{
  "model": "image diffusion model",
  "dataset": "photos with spoken descriptions (Open Images, Localized Narratives)",
  "train_examples": 203450,
  "image_size": 32,
  "horizontal_flip": false,
  "conditioning": "none",
  "arch": "uvit",
  "objective": "epsilon",
  "cond_dim": 128,
  "norm": "rmsnorm",
  "norm_position": "sandwich",
  "hidden_act": "gelu",
  "mlp_ratio": 4,
  "head_dim": 48,
  "fused_qkv": false,
  "qk_norm": false,
  "parallel_block": false,
  "dropout": 0.05,
  "inner_norm": false,
  "patch_size": [2, 2],
  "layers": 14,
  "width": 128,
  "positions": "conv",
  "init": "orthogonal",
  "optimizer": "muon",
  "muon_scale": "match_rms_adamw",
  "learning_rate": 0.0019,
  "momentum": 0.9,
  "nesterov": true,
  "orthogonalizer": "newton_schulz_5",
  "adamw_lr_other_params": 0.0014,
  "max_steps": 6400,
  "batch_size": 64,
  "epochs": 2.0,
  "lr_schedule": "linear",
  "final_lr_fraction": 0,
  "warmup_steps": 190,
  "weight_decay": 0.0,
  "adamw_weight_decay_other_params": 0.01
}
Rows from block 7 of a small image diffusion model, named by matrix and row number. Rows with one number belong to one neuron. Each number is 200 + 20 x the weight over its row's rms, rounded and kept within 0 to 999. All counts start at 0.
After each neuron's rows are labels from the 100 images, of 14976 (inputs lightly noised), where the neuron reaches its highest value: "colour at peak" is the nearest of a few named colours to the mean colour under the peak. Only what is clearly more common there than usual is listed. The data: photos with spoken descriptions (Open Images, Localized Narratives).
# fc1: MLP up (model.blocks.7.mlp.fc1.weight, 512x128), inputs 0-63
# fc2: MLP down (model.blocks.7.mlp.fc2.weight, 128x512, transposed), outputs 0-63

fc1.302,180,216,238,216,186,183,195,207,194,197,218,183,212,220,191,207,236,206,189,205,183,206,228,192,183,206,197,203,169,205,206,237,216,193,167,162,195,199,220,190,218,202,225,228,187,201,199,188,168,222,157,201,198,190,205,193,204,218,193,213,198,178,196,212
fc2.302,210,192,182,173,195,228,227,180,210,247,206,209,186,191,243,187,174,207,207,207,195,211,190,192,206,189,210,222,227,189,174,196,164,175,226,202,190,206,182,213,162,184,217,171,195,200,199,226,187,201,218,209,180,183,225,197,203,190,196,192,192,234,221,169
colour at peak: cyan

fc1.442,223,204,229,202,238,205,145,155,181,197,234,172,198,210,165,216,199,194,154,200,206,204,211,188,169,204,200,235,223,192,243,245,204,175,214,214,168,211,172,187,200,182,207,223,214,199,192,227,190,208,197,228,217,215,203,196,226,196,231,216,167,223,193,254
fc2.442,178,218,188,209,178,185,218,181,210,241,192,229,223,199,255,178,218,229,223,210,212,190,183,234,212,193,236,195,188,214,198,155,209,217,183,175,196,160,224,163,192,220,198,194,174,162,195,217,187,231,218,180,196,185,173,212,186,167,205,203,206,182,219,155
colour at peak: grey

fc1.177,206,215,185,240,181,216,214,186,217,209,220,204,172,182,191,207,207,199,219,220,152,224,236,182,208,183,206,198,210,186,197,213,208,175,182,168,177,202,224,209,196,204,213,238,186,208,219,216,202,228,165,230,217,231,210,200,158,210,203,181,231,203,198,239
fc2.177,194,241,172,222,230,185,190,172,194,233,187,185,215,231,215,215,234,175,199,199,209,188,212,204,211,190,223,196,191,191,226,191,216,206,179,221,198,216,214,197,209,221,185,169,180,170,186,218,202,248,220,204,216,196,177,184,194,183,176,207,203,229,171,170
colour at peak: blue

fc1.320,200,241,203,169,212,193,195,197,196,230,221,215,232,217,203,201,189,212,177,180,200,223,180,192,207,205,231,224,213,204,223,232,186,199,200,222,205,224,201,210,158,192,190,208,187,213,182,226,204,202,193,218,188,199,208,210,191,210,202,184,179,168,185,250
fc2.320,218,208,174,200,212,180,192,180,186,217,196,187,197,154,250,181,200,192,204,234,184,189,211,186,181,230,214,190,203,203,199,179,224,205,182,187,180,188,218,214,229,160,201,199,215,153,185,194,204,224,183,181,225,218,179,187,207,213,228,178,227,207,166,213
colour at peak: grey

fc1.66,199,215,203,179,167,198,181,251,188,180,166,184,198,199,196,228,212,205,203,201,184,204,197,200,211,178,175,260,206,179,216,203,214,169,211,211,175,213,203,195,179,205,217,221,183,212,192,222,176,213,161,235,206,218,251,216,200,198,205,211,190,177,216,191
fc2.66,215,209,172,205,231,191,202,185,192,202,225,185,215,198,208,162,182,205,226,204,182,188,230,197,220,222,219,170,199,205,196,193,180,177,201,217,230,193,171,179,183,211,216,200,207,193,212,182,169,177,198,200,187,210,202,216,197,182,211,180,216,199,203,240
colour at peak: pink

fc1.509,181,231,209,236,247,172,189,202,217,220,172,207,159,182,221,221,187,215,215,220,208,201,194,234,202,221,216,199,178,228,187,190,201,181,204,178,177,187,175,186,197,200,251,218,195,166,200,208,187,199,186,221,211,173,198,225,234,172,164,203,168,218,196,207
fc2.509,178,178,233,147,191,222,177,230,157,193,180,211,206,181,198,163,237,199,188,180,167,188,217,178,190,208,193,213,191,214,196,171,189,218,203,206,185,202,164,190,211,194,161,209,194,194,204,223,208,168,181,213,210,217,208,197,192,200,207,249,206,189,202,235
colour at peak: black

fc1.0,197,211,194,190,178,197,200,169,189,213,231,198,196,200,198,198,199,168,203,169,177,224,192,193,198,184,202,195,218,202,196,212,206,191,199,221,206,206,217,224,189,211,224,175,192,184,201,223,183,210,195,221,209,195,172,240,206,206,196,188,187,216,185,229
fc2.0,221,210,175,225,181,246,219,177,165,189,189,197,195,227,197,198,202,219,199,193,209,217,203,202,184,188,213,193,219,183,253,176,186,212,190,226,178,215,206,167,186,202,183,168,179,201,185,223,228,208,225,168,178,205,209,203,228,200,200,211,226,213,184,234
colour at peak: brown

fc1.200,197,188,214,201,220,215,194,207,178,186,192,217,207,199,216,182,189,182,168,216,190,220,195,219,228,217,212,161,186,218,183,185,166,209,174,217,223,202,198,204,209,242,214,195,182,228,199,201,177,242,215,159,192,204,191,189,187,211,201,200,202,204,198,226
fc2.200,182,222,178,193,194,198,177,227,197,205,187,212,180,229,157,197,210,213,190,190,220,215,217,212,211,194,149,210,165,214,210,185,217,203,210,179,154,198,205,220,214,192,155,175,192,185,164,181,212,196,186,185,199,222,195,164,211,186,179,174,201,180,172,163
colour at peak: blue

fc1.307,194,197,209,231,187,199,234,153,201,221,202,197,208,217,191,211,228,189,203,211,224,198,171,200,215,207,181,210,169,182,192,215,165,240,201,157,185,194,161,227,198,217,215,224,173,173,157,175,210,175,208,201,185,198,180,224,202,214,202,227,194,196,215,147
fc2.307,219,183,186,214,235,217,184,181,185,191,216,188,197,142,162,160,224,208,201,217,182,223,220,222,231,185,183,138,241,172,182,176,237,179,181,222,208,213,198,187,177,198,195,222,233,227,178,182,172,229,170,223,193,195,194,165,188,181,193,183,190,188,199,206
colour at peak: blue

fc1.7,189,205,185,188,213,211,221,198,193,238,191,221,204,212,226,179,211,197,208,209,219,195,171,210,207,197,237,210,169,185,194,194,182,235,183,142,186,186,199,220,195,195,178,212,200,230,166,194,191,234,178,180,209,150,184,190,235,176,189,183,168,171,215,177
fc2.7,197,204,236,182,203,177,209,215,205,173,178,240,205,185,235,202,256,210,186,172,192,174,209,188,196,221,174,226,200,211,197,223,179,190,184,213,162,195,168,203,176,192,237,188,229,206,206,232,193,200,192,196,209,207,195,211,166,198,217,200,225,185,199,201
colour at peak: cyan

fc1.125,182,195,195,217,173,210,231,170,219,247,201,162,184,208,217,184,199,179,147,193,191,207,198,203,179,216,209,241,198,224,186,199,191,196,206,188,219,193,188,175,207,204,213,189,250,194,182,172,216,212,203,184,174,198,189,187,222,176,178,213,199,186,202,180
fc2.125,213,203,198,202,219,185,209,225,210,195,168,190,211,216,196,180,234,215,197,166,200,190,184,198,233,140,216,187,205,182,212,191,197,196,197,197,182,178,204,226,151,184,219,192,180,208,218,230,195,204,227,235,205,228,174,204,200,213,208,209,218,204,160,260
colour at peak: cyan

fc1.464,174,218,169,210,200,208,174,204,199,211,229,207,187,219,182,171,234,193,187,218,198,193,163,214,198,210,181,199,220,185,217,205,183,187,171,224,205,207,233,193,176,208,202,203,217,220,175,188,231,220,184,172,203,199,197,204,173,198,186,209,198,197,252,212
fc2.464,224,198,211,176,197,226,230,200,227,208,206,210,220,206,155,206,197,228,229,199,186,191,229,211,206,203,219,211,210,224,164,206,244,196,205,184,255,182,182,218,223,203,213,189,196,188,235,214,165,177,213,231,201,215,224,215,232,221,205,198,212,195,155,167
colour at peak: cyan; blue

fc1.454,189,186,188,180,215,186,230,210,197,218,221,201,179,237,175,210,199,209,205,170,175,193,174,227,194,212,230,199,188,201,208,191,212,194,218,225,199,195,190,237,182,172,205,208,213,155,192,218,181,223,164,180,231,191,233,229,185,191,171,210,183,206,170,183
fc2.454,244,197,208,186,184,200,207,194,187,190,183,179,145,197,184,230,231,206,195,205,186,178,224,193,220,185,173,226,200,173,223,213,179,178,200,186,195,167,202,202,201,201,166,182,184,239,205,202,211,182,199,271,180,201,178,219,190,238,197,196,198,224,201,197
colour at peak: brown

fc1.165,220,185,186,169,168,200,207,207,169,194,209,209,201,201,155,208,210,168,162,216,204,201,192,209,210,176,192,236,221,175,215,203,214,207,169,197,214,226,207,232,211,192,225,210,198,202,157,219,176,236,191,190,189,234,208,189,207,184,176,233,257,185,206,193
fc2.165,166,255,207,202,229,205,241,182,230,217,190,210,215,250,223,203,190,223,225,203,219,215,204,168,180,219,218,213,194,215,193,186,221,187,232,173,212,146,222,183,206,185,186,196,188,181,186,187,221,189,169,201,203,193,231,206,201,200,173,195,169,222,209,202
colour at peak: blue

fc1.457,176,181,214,221,210,184,205,200,192,180,184,194,166,194,196,168,218,178,183,244,223,190,201,228,212,213,184,178,197,219,208,197,194,223,197,249,192,213,186,184,213,171,205,235,219,215,176,166,219,203,189,214,217,208,198,226,222,192,187,224,170,210,175,167
fc2.457,215,237,215,177,201,206,187,225,192,243,212,208,227,216,218,188,205,209,222,201,183,214,213,164,183,187,207,211,225,192,176,153,205,159,184,182,227,207,215,187,230,235,207,174,188,188,217,210,182,192,196,186,191,176,226,210,151,189,197,170,215,218,205,205
colour at peak: white

fc1.358,204,179,204,196,193,214,175,205,171,219,201,234,217,201,185,192,196,180,188,202,181,213,151,236,214,236,188,210,202,192,198,236,229,207,206,205,210,203,238,222,189,187,206,226,161,176,231,169,191,193,238,176,206,205,209,203,184,192,213,191,168,199,188,218
fc2.358,159,210,184,210,210,194,192,179,194,204,178,192,197,195,228,183,207,262,196,205,173,198,219,206,207,187,188,184,186,230,247,186,218,207,197,199,195,207,169,179,195,197,212,163,238,190,179,189,174,173,182,209,216,189,180,202,195,212,230,170,241,170,182,231
colour at peak: grey

fc1.139,230,218,187,180,194,186,211,171,200,210,191,184,198,166,210,201,147,195,173,216,180,221,214,195,223,200,198,188,157,209,167,189,188,185,180,213,144,198,171,179,192,194,208,201,187,163,181,206,192,196,201,185,220,204,208,225,189,186,205,168,200,228,168,206
fc2.139,219,188,179,218,218,203,209,219,177,156,192,207,174,209,184,199,194,199,224,218,206,236,201,187,181,183,196,206,209,190,230,187,187,185,219,186,241,200,220,216,226,191,187,218,234,213,221,201,198,189,223,201,207,196,177,157,186,174,209,209,172,213,186,212
colour at peak: white

fc1.288,205,197,219,226,215,201,181,194,220,220,230,200,216,182,209,223,239,215,181,217,171,213,175,238,188,227,187,177,185,230,190,153,232,212,230,177,196,202,176,190,184,162,199,206,208,196,221,193,162,201,208,187,234,178,202,198,204,205,201,219,215,183,189,164
fc2.288,208,182,158,205,209,192,195,208,188,195,230,186,190,176,199,188,190,197,194,190,178,185,219,162,215,181,223,216,218,209,176,212,193,201,219,218,216,209,221,214,208,252,143,181,222,231,198,186,187,192,187,251,191,236,204,212,221,184,203,214,205,219,233,214
colour at peak: pink

fc1.471,200,214,169,201,204,212,212,207,243,228,185,204,175,207,203,219,191,227,188,233,190,202,236,201,208,226,205,177,215,175,190,191,163,188,229,180,202,208,233,198,207,191,214,181,178,188,208,219,194,173,188,219,213,183,233,202,159,214,177,219,150,193,209,205
fc2.471,212,175,182,210,161,207,189,208,159,197,193,218,154,227,200,190,222,157,217,189,217,193,197,214,213,200,197,174,155,215,217,180,232,231,170,202,204,194,206,238,228,171,192,194,230,199,174,208,213,187,242,206,201,228,194,208,229,227,189,194,199,197,189,208
colour at peak: brown

fc1.450,172,203,207,207,232,218,188,210,162,186,166,223,166,235,200,226,196,221,214,206,199,173,194,219,176,208,200,248,189,186,189,222,141,177,223,208,206,216,205,206,212,221,173,223,183,238,194,213,215,170,200,206,192,194,166,241,201,198,172,211,191,212,222,193
fc2.450,221,210,171,204,185,215,217,236,190,194,192,191,190,225,211,161,196,188,204,188,175,242,156,179,179,210,181,206,224,215,223,193,204,189,208,196,204,211,196,196,195,215,204,205,222,205,173,200,203,243,206,179,206,232,198,201,199,188,165,208,176,237,188,202
colour at peak: pink

fc1.59,195,224,210,204,175,195,200,179,179,207,197,241,223,180,182,209,220,238,195,190,215,189,153,182,193,176,184,229,182,221,201,158,179,193,188,215,214,186,208,197,214,223,194,195,160,207,181,224,182,234,197,192,190,161,202,206,198,219,187,190,191,202,178,182
fc2.59,200,213,177,193,212,217,180,180,187,198,216,221,199,186,191,164,180,183,153,214,202,251,227,216,213,182,192,218,197,188,196,180,164,162,232,185,207,193,222,223,192,237,161,244,182,205,204,219,200,188,205,183,171,159,204,223,231,202,188,215,209,213,224,133
colour at peak: black

fc1.183,203,208,223,180,175,206,219,198,167,211,163,211,198,191,197,192,176,179,199,209,194,199,203,224,208,179,205,183,230,171,229,184,203,204,172,169,182,184,208,194,193,188,205,195,189,188,191,209,182,203,211,201,212,202,195,199,199,224,193,138,214,244,167,163
fc2.183,211,221,203,214,238,181,204,213,192,169,211,205,188,186,160,207,179,199,218,212,190,153,170,204,226,184,175,237,194,247,214,210,190,203,203,179,231,200,197,230,173,221,232,194,211,212,223,178,200,206,191,191,189,206,178,215,213,174,223,226,190,204,194,168
colour at peak: pink

fc1.460,176,210,195,197,216,196,209,184,200,209,209,195,231,194,187,216,206,190,212,215,205,201,197,235,187,230,207,189,204,194,168,194,166,168,209,170,189,205,187,187,177,199,224,193,199,153,179,189,174,215,193,209,213,192,134,235,207,222,200,162,203,210,193,221
fc2.460,176,206,182,182,197,202,193,185,198,172,160,230,216,165,161,198,203,197,215,214,208,198,216,164,200,204,199,194,187,155,201,206,185,198,201,202,199,192,159,170,213,195,209,214,190,230,192,157,211,225,221,194,207,159,203,190,194,219,219,206,198,147,194,219
colour at peak: black

fc1.357,205,216,175,194,195,174,226,199,203,203,168,187,183,234,220,168,183,238,211,178,181,219,185,212,179,187,217,192,190,203,189,194,205,196,196,193,176,187,214,203,238,204,182,217,212,204,200,249,164,164,186,215,188,221,213,249,155,171,192,209,191,217,165,200
fc2.357,200,214,203,198,189,180,201,181,210,181,170,234,213,174,189,210,169,202,215,211,206,216,212,186,201,193,169,226,209,144,201,215,145,229,200,204,187,213,214,197,219,226,194,169,174,192,162,189,202,213,205,171,165,216,179,183,218,213,221,188,197,221,190,174
colour at peak: white

fc1.76,187,176,191,185,167,182,199,195,189,214,195,204,183,196,210,187,219,192,194,185,171,233,194,174,193,220,203,203,171,160,173,185,205,212,202,164,190,155,209,164,197,167,188,238,197,198,189,200,211,166,181,208,161,187,218,223,181,185,232,211,223,207,207,173
fc2.76,203,167,173,173,230,204,200,209,231,206,216,153,205,220,202,211,195,189,219,177,191,153,235,191,170,200,193,205,250,189,186,229,194,253,199,228,186,220,227,229,225,212,192,169,224,225,192,203,177,213,213,166,186,199,210,180,219,227,195,213,203,184,216,252
colour at peak: white

fc1.397,196,200,187,194,181,170,184,189,184,182,179,215,217,195,228,204,159,196,206,212,189,185,213,197,182,195,198,237,188,218,229,197,195,209,209,218,198,187,193,236,205,200,174,207,193,193,185,255,210,189,196,191,216,227,200,251,192,209,205,200,186,175,201,231
fc2.397,187,223,195,201,212,229,198,236,196,216,224,148,216,197,193,172,189,164,224,212,227,203,221,187,207,166,206,185,217,201,217,187,167,198,178,180,190,209,229,189,189,192,212,175,232,190,209,169,209,183,208,182,194,151,216,177,195,201,191,174,190,214,218,250
colour at peak: grey

fc1.331,180,233,188,170,211,158,176,171,200,160,157,236,186,209,225,181,189,209,220,197,205,182,211,239,187,158,172,198,225,222,186,199,172,161,214,231,191,183,207,163,160,189,204,191,206,179,190,192,189,200,168,181,222,212,184,192,198,195,209,206,174,192,189,220
fc2.331,187,193,237,175,182,189,230,206,185,229,208,181,192,215,168,184,214,204,174,184,189,211,202,192,221,254,189,178,198,145,178,214,182,210,208,217,201,175,210,214,202,203,166,194,209,189,189,229,213,191,230,200,215,172,229,219,207,167,203,165,209,201,212,194
colour at peak: black

fc1.97,217,208,200,215,214,215,215,210,185,192,194,205,218,210,225,245,213,179,213,201,206,219,143,213,230,214,211,181,178,179,167,191,195,228,174,191,192,202,179,197,201,197,212,206,189,209,212,191,156,204,170,177,192,201,203,227,200,176,199,236,216,189,200,211
fc2.97,214,249,212,235,222,190,180,191,184,186,179,182,224,183,182,199,190,202,213,210,208,211,220,163,221,170,213,193,191,225,197,180,200,210,249,205,179,209,198,179,174,169,188,221,221,230,211,198,232,219,194,206,198,208,163,201,194,181,151,167,172,215,188,207
colour at peak: black

fc1.480,182,205,209,240,185,169,191,203,240,212,205,225,180,188,227,202,189,217,184,218,206,182,219,177,166,233,228,243,200,186,215,199,181,183,197,186,157,168,212,156,195,201,190,217,226,193,144,198,204,226,227,205,218,204,194,179,212,197,169,216,175,191,210,199
fc2.480,212,188,208,158,217,195,175,213,213,193,202,184,184,204,212,199,241,191,195,190,182,225,188,204,217,215,194,186,228,187,214,250,204,200,211,204,235,221,194,174,187,183,219,202,184,249,255,207,180,201,168,178,218,188,192,215,214,199,244,209,201,166,202,189
colour at peak: cyan

fc1.486,245,166,229,191,211,193,188,193,235,222,193,168,196,175,183,218,195,211,178,186,220,203,232,203,195,204,193,193,229,212,197,182,181,181,225,151,210,212,211,203,165,178,167,205,214,193,221,189,211,188,198,209,239,222,197,221,215,167,227,229,250,170,233,200
fc2.486,163,217,185,218,213,178,258,193,191,260,188,196,211,193,195,201,225,199,225,218,168,198,211,219,184,194,156,230,188,203,215,207,211,226,179,201,188,226,192,207,223,196,186,185,184,219,215,168,179,226,199,175,190,151,193,211,199,225,174,219,188,219,203,194
colour at peak: brown

fc1.168,198,200,162,178,208,204,212,198,206,208,199,166,219,174,230,195,186,195,191,174,160,235,202,210,185,196,209,218,194,189,211,201,209,192,198,191,192,210,210,202,210,213,178,161,207,220,213,240,219,205,179,198,175,210,198,201,163,216,208,174,203,166,231,202
fc2.168,198,189,221,185,187,213,185,175,185,192,196,201,216,161,199,231,186,221,149,206,211,225,213,205,228,193,189,207,215,201,184,168,206,212,207,203,195,181,202,165,197,166,197,213,153,163,191,205,220,195,178,208,204,173,212,231,218,201,239,222,233,233,188,193
colour at peak: grey

fc1.322,226,172,206,201,226,182,194,229,210,211,183,204,224,188,218,210,231,201,153,205,228,201,187,215,187,245,213,241,199,210,218,185,224,199,234,176,202,190,219,202,198,237,184,236,191,177,204,197,233,242,200,200,196,188,201,237,168,189,186,213,210,201,229,181
fc2.322,192,193,184,204,192,237,200,173,192,236,208,204,198,218,175,198,162,188,213,185,196,217,209,197,222,188,217,196,186,185,197,216,219,181,174,165,199,220,174,210,195,189,218,191,171,205,193,214,178,184,228,175,167,189,229,220,231,211,174,169,208,194,185,216
colour at peak: cyan

fc1.179,204,185,227,195,211,227,205,183,175,209,198,176,213,196,215,224,214,184,222,212,152,202,214,176,211,224,230,191,222,193,177,214,162,207,166,198,185,183,238,203,183,193,164,216,167,203,253,220,224,181,210,213,209,201,173,204,203,198,175,168,209,207,217,185
fc2.179,198,218,205,198,195,203,205,195,206,205,181,201,200,186,178,182,172,212,216,181,188,208,209,205,168,169,148,212,197,221,209,211,175,224,199,191,214,206,169,197,155,225,241,198,214,223,153,193,215,211,206,225,192,245,202,212,181,205,219,254,198,211,169,207
colour at peak: black

fc1.414,225,178,192,200,211,213,211,204,198,207,197,193,191,217,199,205,197,191,225,199,198,190,198,207,253,188,195,203,256,203,209,161,225,147,202,204,189,174,210,209,175,180,210,169,218,220,217,209,217,171,227,205,242,202,186,193,226,200,199,199,193,228,182,212
fc2.414,163,228,241,208,184,171,185,204,194,234,204,208,194,197,201,187,171,192,193,225,208,195,218,191,202,223,199,212,152,226,192,212,184,233,176,196,241,177,205,132,203,238,194,187,189,183,193,196,175,178,221,210,195,214,218,203,161,188,180,198,188,230,199,212
colour at peak: brown

fc1.496,205,195,200,234,178,210,210,210,186,181,207,194,210,209,243,209,174,215,194,171,181,192,195,192,183,194,216,223,158,157,197,201,219,210,213,181,192,261,204,235,181,217,217,183,189,153,203,230,193,146,187,189,196,235,234,228,219,205,198,188,228,182,214,199
fc2.496,189,219,216,208,232,221,180,216,193,214,194,183,179,190,182,203,236,197,200,215,193,220,244,187,202,205,184,181,191,206,231,216,207,225,205,166,192,195,184,185,188,185,221,193,210,220,185,248,204,243,251,190,204,247,210,199,182,191,187,186,234,226,184,213
colour at peak: grey

fc1.37,216,206,182,223,216,159,212,186,203,230,214,223,202,224,251,231,222,174,170,191,191,212,204,212,168,185,206,176,199,234,207,195,169,206,198,205,189,204,204,224,171,170,198,219,215,181,209,230,197,173,204,177,205,214,221,226,189,215,187,212,192,210,206,217
fc2.37,189,209,185,212,198,208,191,209,198,214,177,211,188,179,194,177,227,192,221,166,205,180,211,211,227,210,181,182,210,195,195,213,212,211,222,174,207,225,205,203,176,229,226,180,197,180,202,199,226,224,203,187,194,185,216,202,193,160,187,175,180,232,212,174
colour at peak: pink

fc1.27,189,171,224,185,203,175,222,192,223,205,191,219,195,179,177,220,195,204,196,209,201,201,173,198,181,218,182,202,187,212,212,222,181,213,225,180,206,224,207,185,162,180,234,234,141,214,216,170,237,206,221,202,204,182,222,191,196,186,192,176,181,180,202,182
fc2.27,221,246,183,227,235,196,185,225,200,195,213,201,199,227,203,185,235,207,192,189,185,205,212,232,238,216,192,201,204,187,178,182,217,163,214,198,157,198,205,188,180,217,197,219,217,219,157,212,184,199,169,199,202,206,209,185,203,234,217,207,202,222,218,191
colour at peak: white

fc1.28,166,210,181,191,217,182,216,176,219,200,196,184,233,217,175,213,206,202,219,217,204,190,209,203,218,220,201,226,173,208,193,162,217,226,165,215,191,237,192,206,232,223,199,184,213,175,177,216,199,196,211,207,208,154,234,189,180,199,194,194,172,183,224,199
fc2.28,237,218,194,200,189,230,209,230,190,206,205,209,173,214,194,190,218,222,190,193,195,182,199,162,197,187,185,159,209,206,172,230,209,206,187,177,224,189,195,205,199,177,191,185,176,217,222,203,204,213,192,223,186,237,193,207,214,192,159,233,218,207,176,213
colour at peak: white

fc1.413,178,208,192,172,226,181,231,204,174,200,207,214,206,204,185,208,209,203,200,190,186,209,200,194,216,219,201,216,163,170,188,229,229,213,197,227,193,201,204,185,191,190,197,249,157,198,214,209,224,218,200,174,170,205,196,196,170,193,185,204,225,209,169,200
fc2.413,170,235,184,210,196,165,148,196,217,211,210,210,194,182,224,192,193,215,191,190,189,246,216,189,188,200,176,191,188,181,201,180,169,208,179,189,199,178,174,181,233,224,212,183,199,176,180,198,204,173,226,230,198,186,188,224,196,215,217,192,205,163,219,217
colour at peak: grey

fc1.29,181,174,190,168,212,163,202,236,176,200,171,192,186,210,189,232,191,207,170,216,200,193,178,206,171,208,238,194,233,206,183,180,194,186,190,231,186,205,181,182,233,228,178,206,182,227,175,228,189,210,227,198,200,190,214,199,178,214,195,193,198,146,205,242
fc2.29,164,212,203,235,210,221,206,169,167,191,167,225,164,204,174,209,200,213,191,200,179,188,209,184,209,173,180,187,192,214,235,200,241,215,213,191,213,204,211,196,183,192,204,197,208,157,199,198,212,171,181,193,205,187,163,201,251,210,186,176,200,238,186,203
colour at peak: white; pink

fc1.470,192,179,226,190,193,203,188,209,180,203,197,184,222,206,205,224,178,217,173,197,191,207,234,227,217,221,178,188,214,163,157,187,217,211,227,176,202,170,211,189,216,196,213,224,203,208,222,229,191,181,198,196,177,232,219,187,198,203,234,187,188,227,189,203
fc2.470,214,209,163,207,204,220,204,206,227,198,188,186,196,214,225,181,209,193,201,199,177,217,230,184,197,220,199,185,208,216,229,223,186,179,212,197,146,202,216,222,209,215,177,153,237,205,233,206,170,208,227,221,185,184,220,239,205,191,170,244,197,190,211,223
colour at peak: black

fc1.428,215,179,182,216,168,176,202,217,184,172,222,217,208,204,157,186,190,215,205,209,205,199,219,164,200,232,183,207,241,187,226,194,193,193,167,167,207,222,201,214,178,201,189,226,210,216,189,226,202,191,190,201,203,188,212,194,180,185,201,208,248,192,213,206
fc2.428,164,215,222,196,206,184,181,205,185,236,192,216,177,181,220,189,202,213,225,192,219,201,196,201,215,175,187,224,227,175,204,196,206,183,177,170,151,177,183,189,183,204,186,189,217,151,200,186,190,147,186,178,198,157,220,208,176,191,201,203,156,238,216,192
colour at peak: cyan

fc1.223,183,202,231,235,190,229,211,198,202,191,199,148,211,240,160,163,214,182,188,212,206,183,218,227,192,244,211,238,218,213,182,231,211,206,190,202,232,213,180,211,197,201,198,205,207,225,218,200,214,214,198,214,203,203,214,188,210,177,207,205,201,203,192,200
fc2.223,222,188,194,158,224,204,219,178,223,196,194,219,214,211,244,196,209,206,198,174,190,244,198,169,172,189,195,194,188,184,199,192,223,163,200,187,189,150,188,197,209,179,209,210,208,191,171,190,195,220,237,211,220,204,197,210,218,169,159,201,200,183,214,173
colour at peak: black

fc1.311,198,207,179,161,202,211,230,187,204,196,173,191,202,240,200,188,202,183,220,229,194,216,207,192,183,214,188,193,210,217,198,217,197,186,213,218,182,236,195,170,172,201,192,217,212,173,213,169,201,224,172,217,238,216,227,207,207,188,205,224,223,206,204,182
fc2.311,209,230,225,212,179,160,237,160,194,201,203,183,186,204,184,188,171,195,230,203,197,179,210,217,180,210,197,206,178,175,251,218,177,187,186,209,217,209,168,203,212,221,201,202,219,211,214,226,161,203,244,209,185,181,200,250,211,176,197,199,181,168,222,198
colour at peak: grey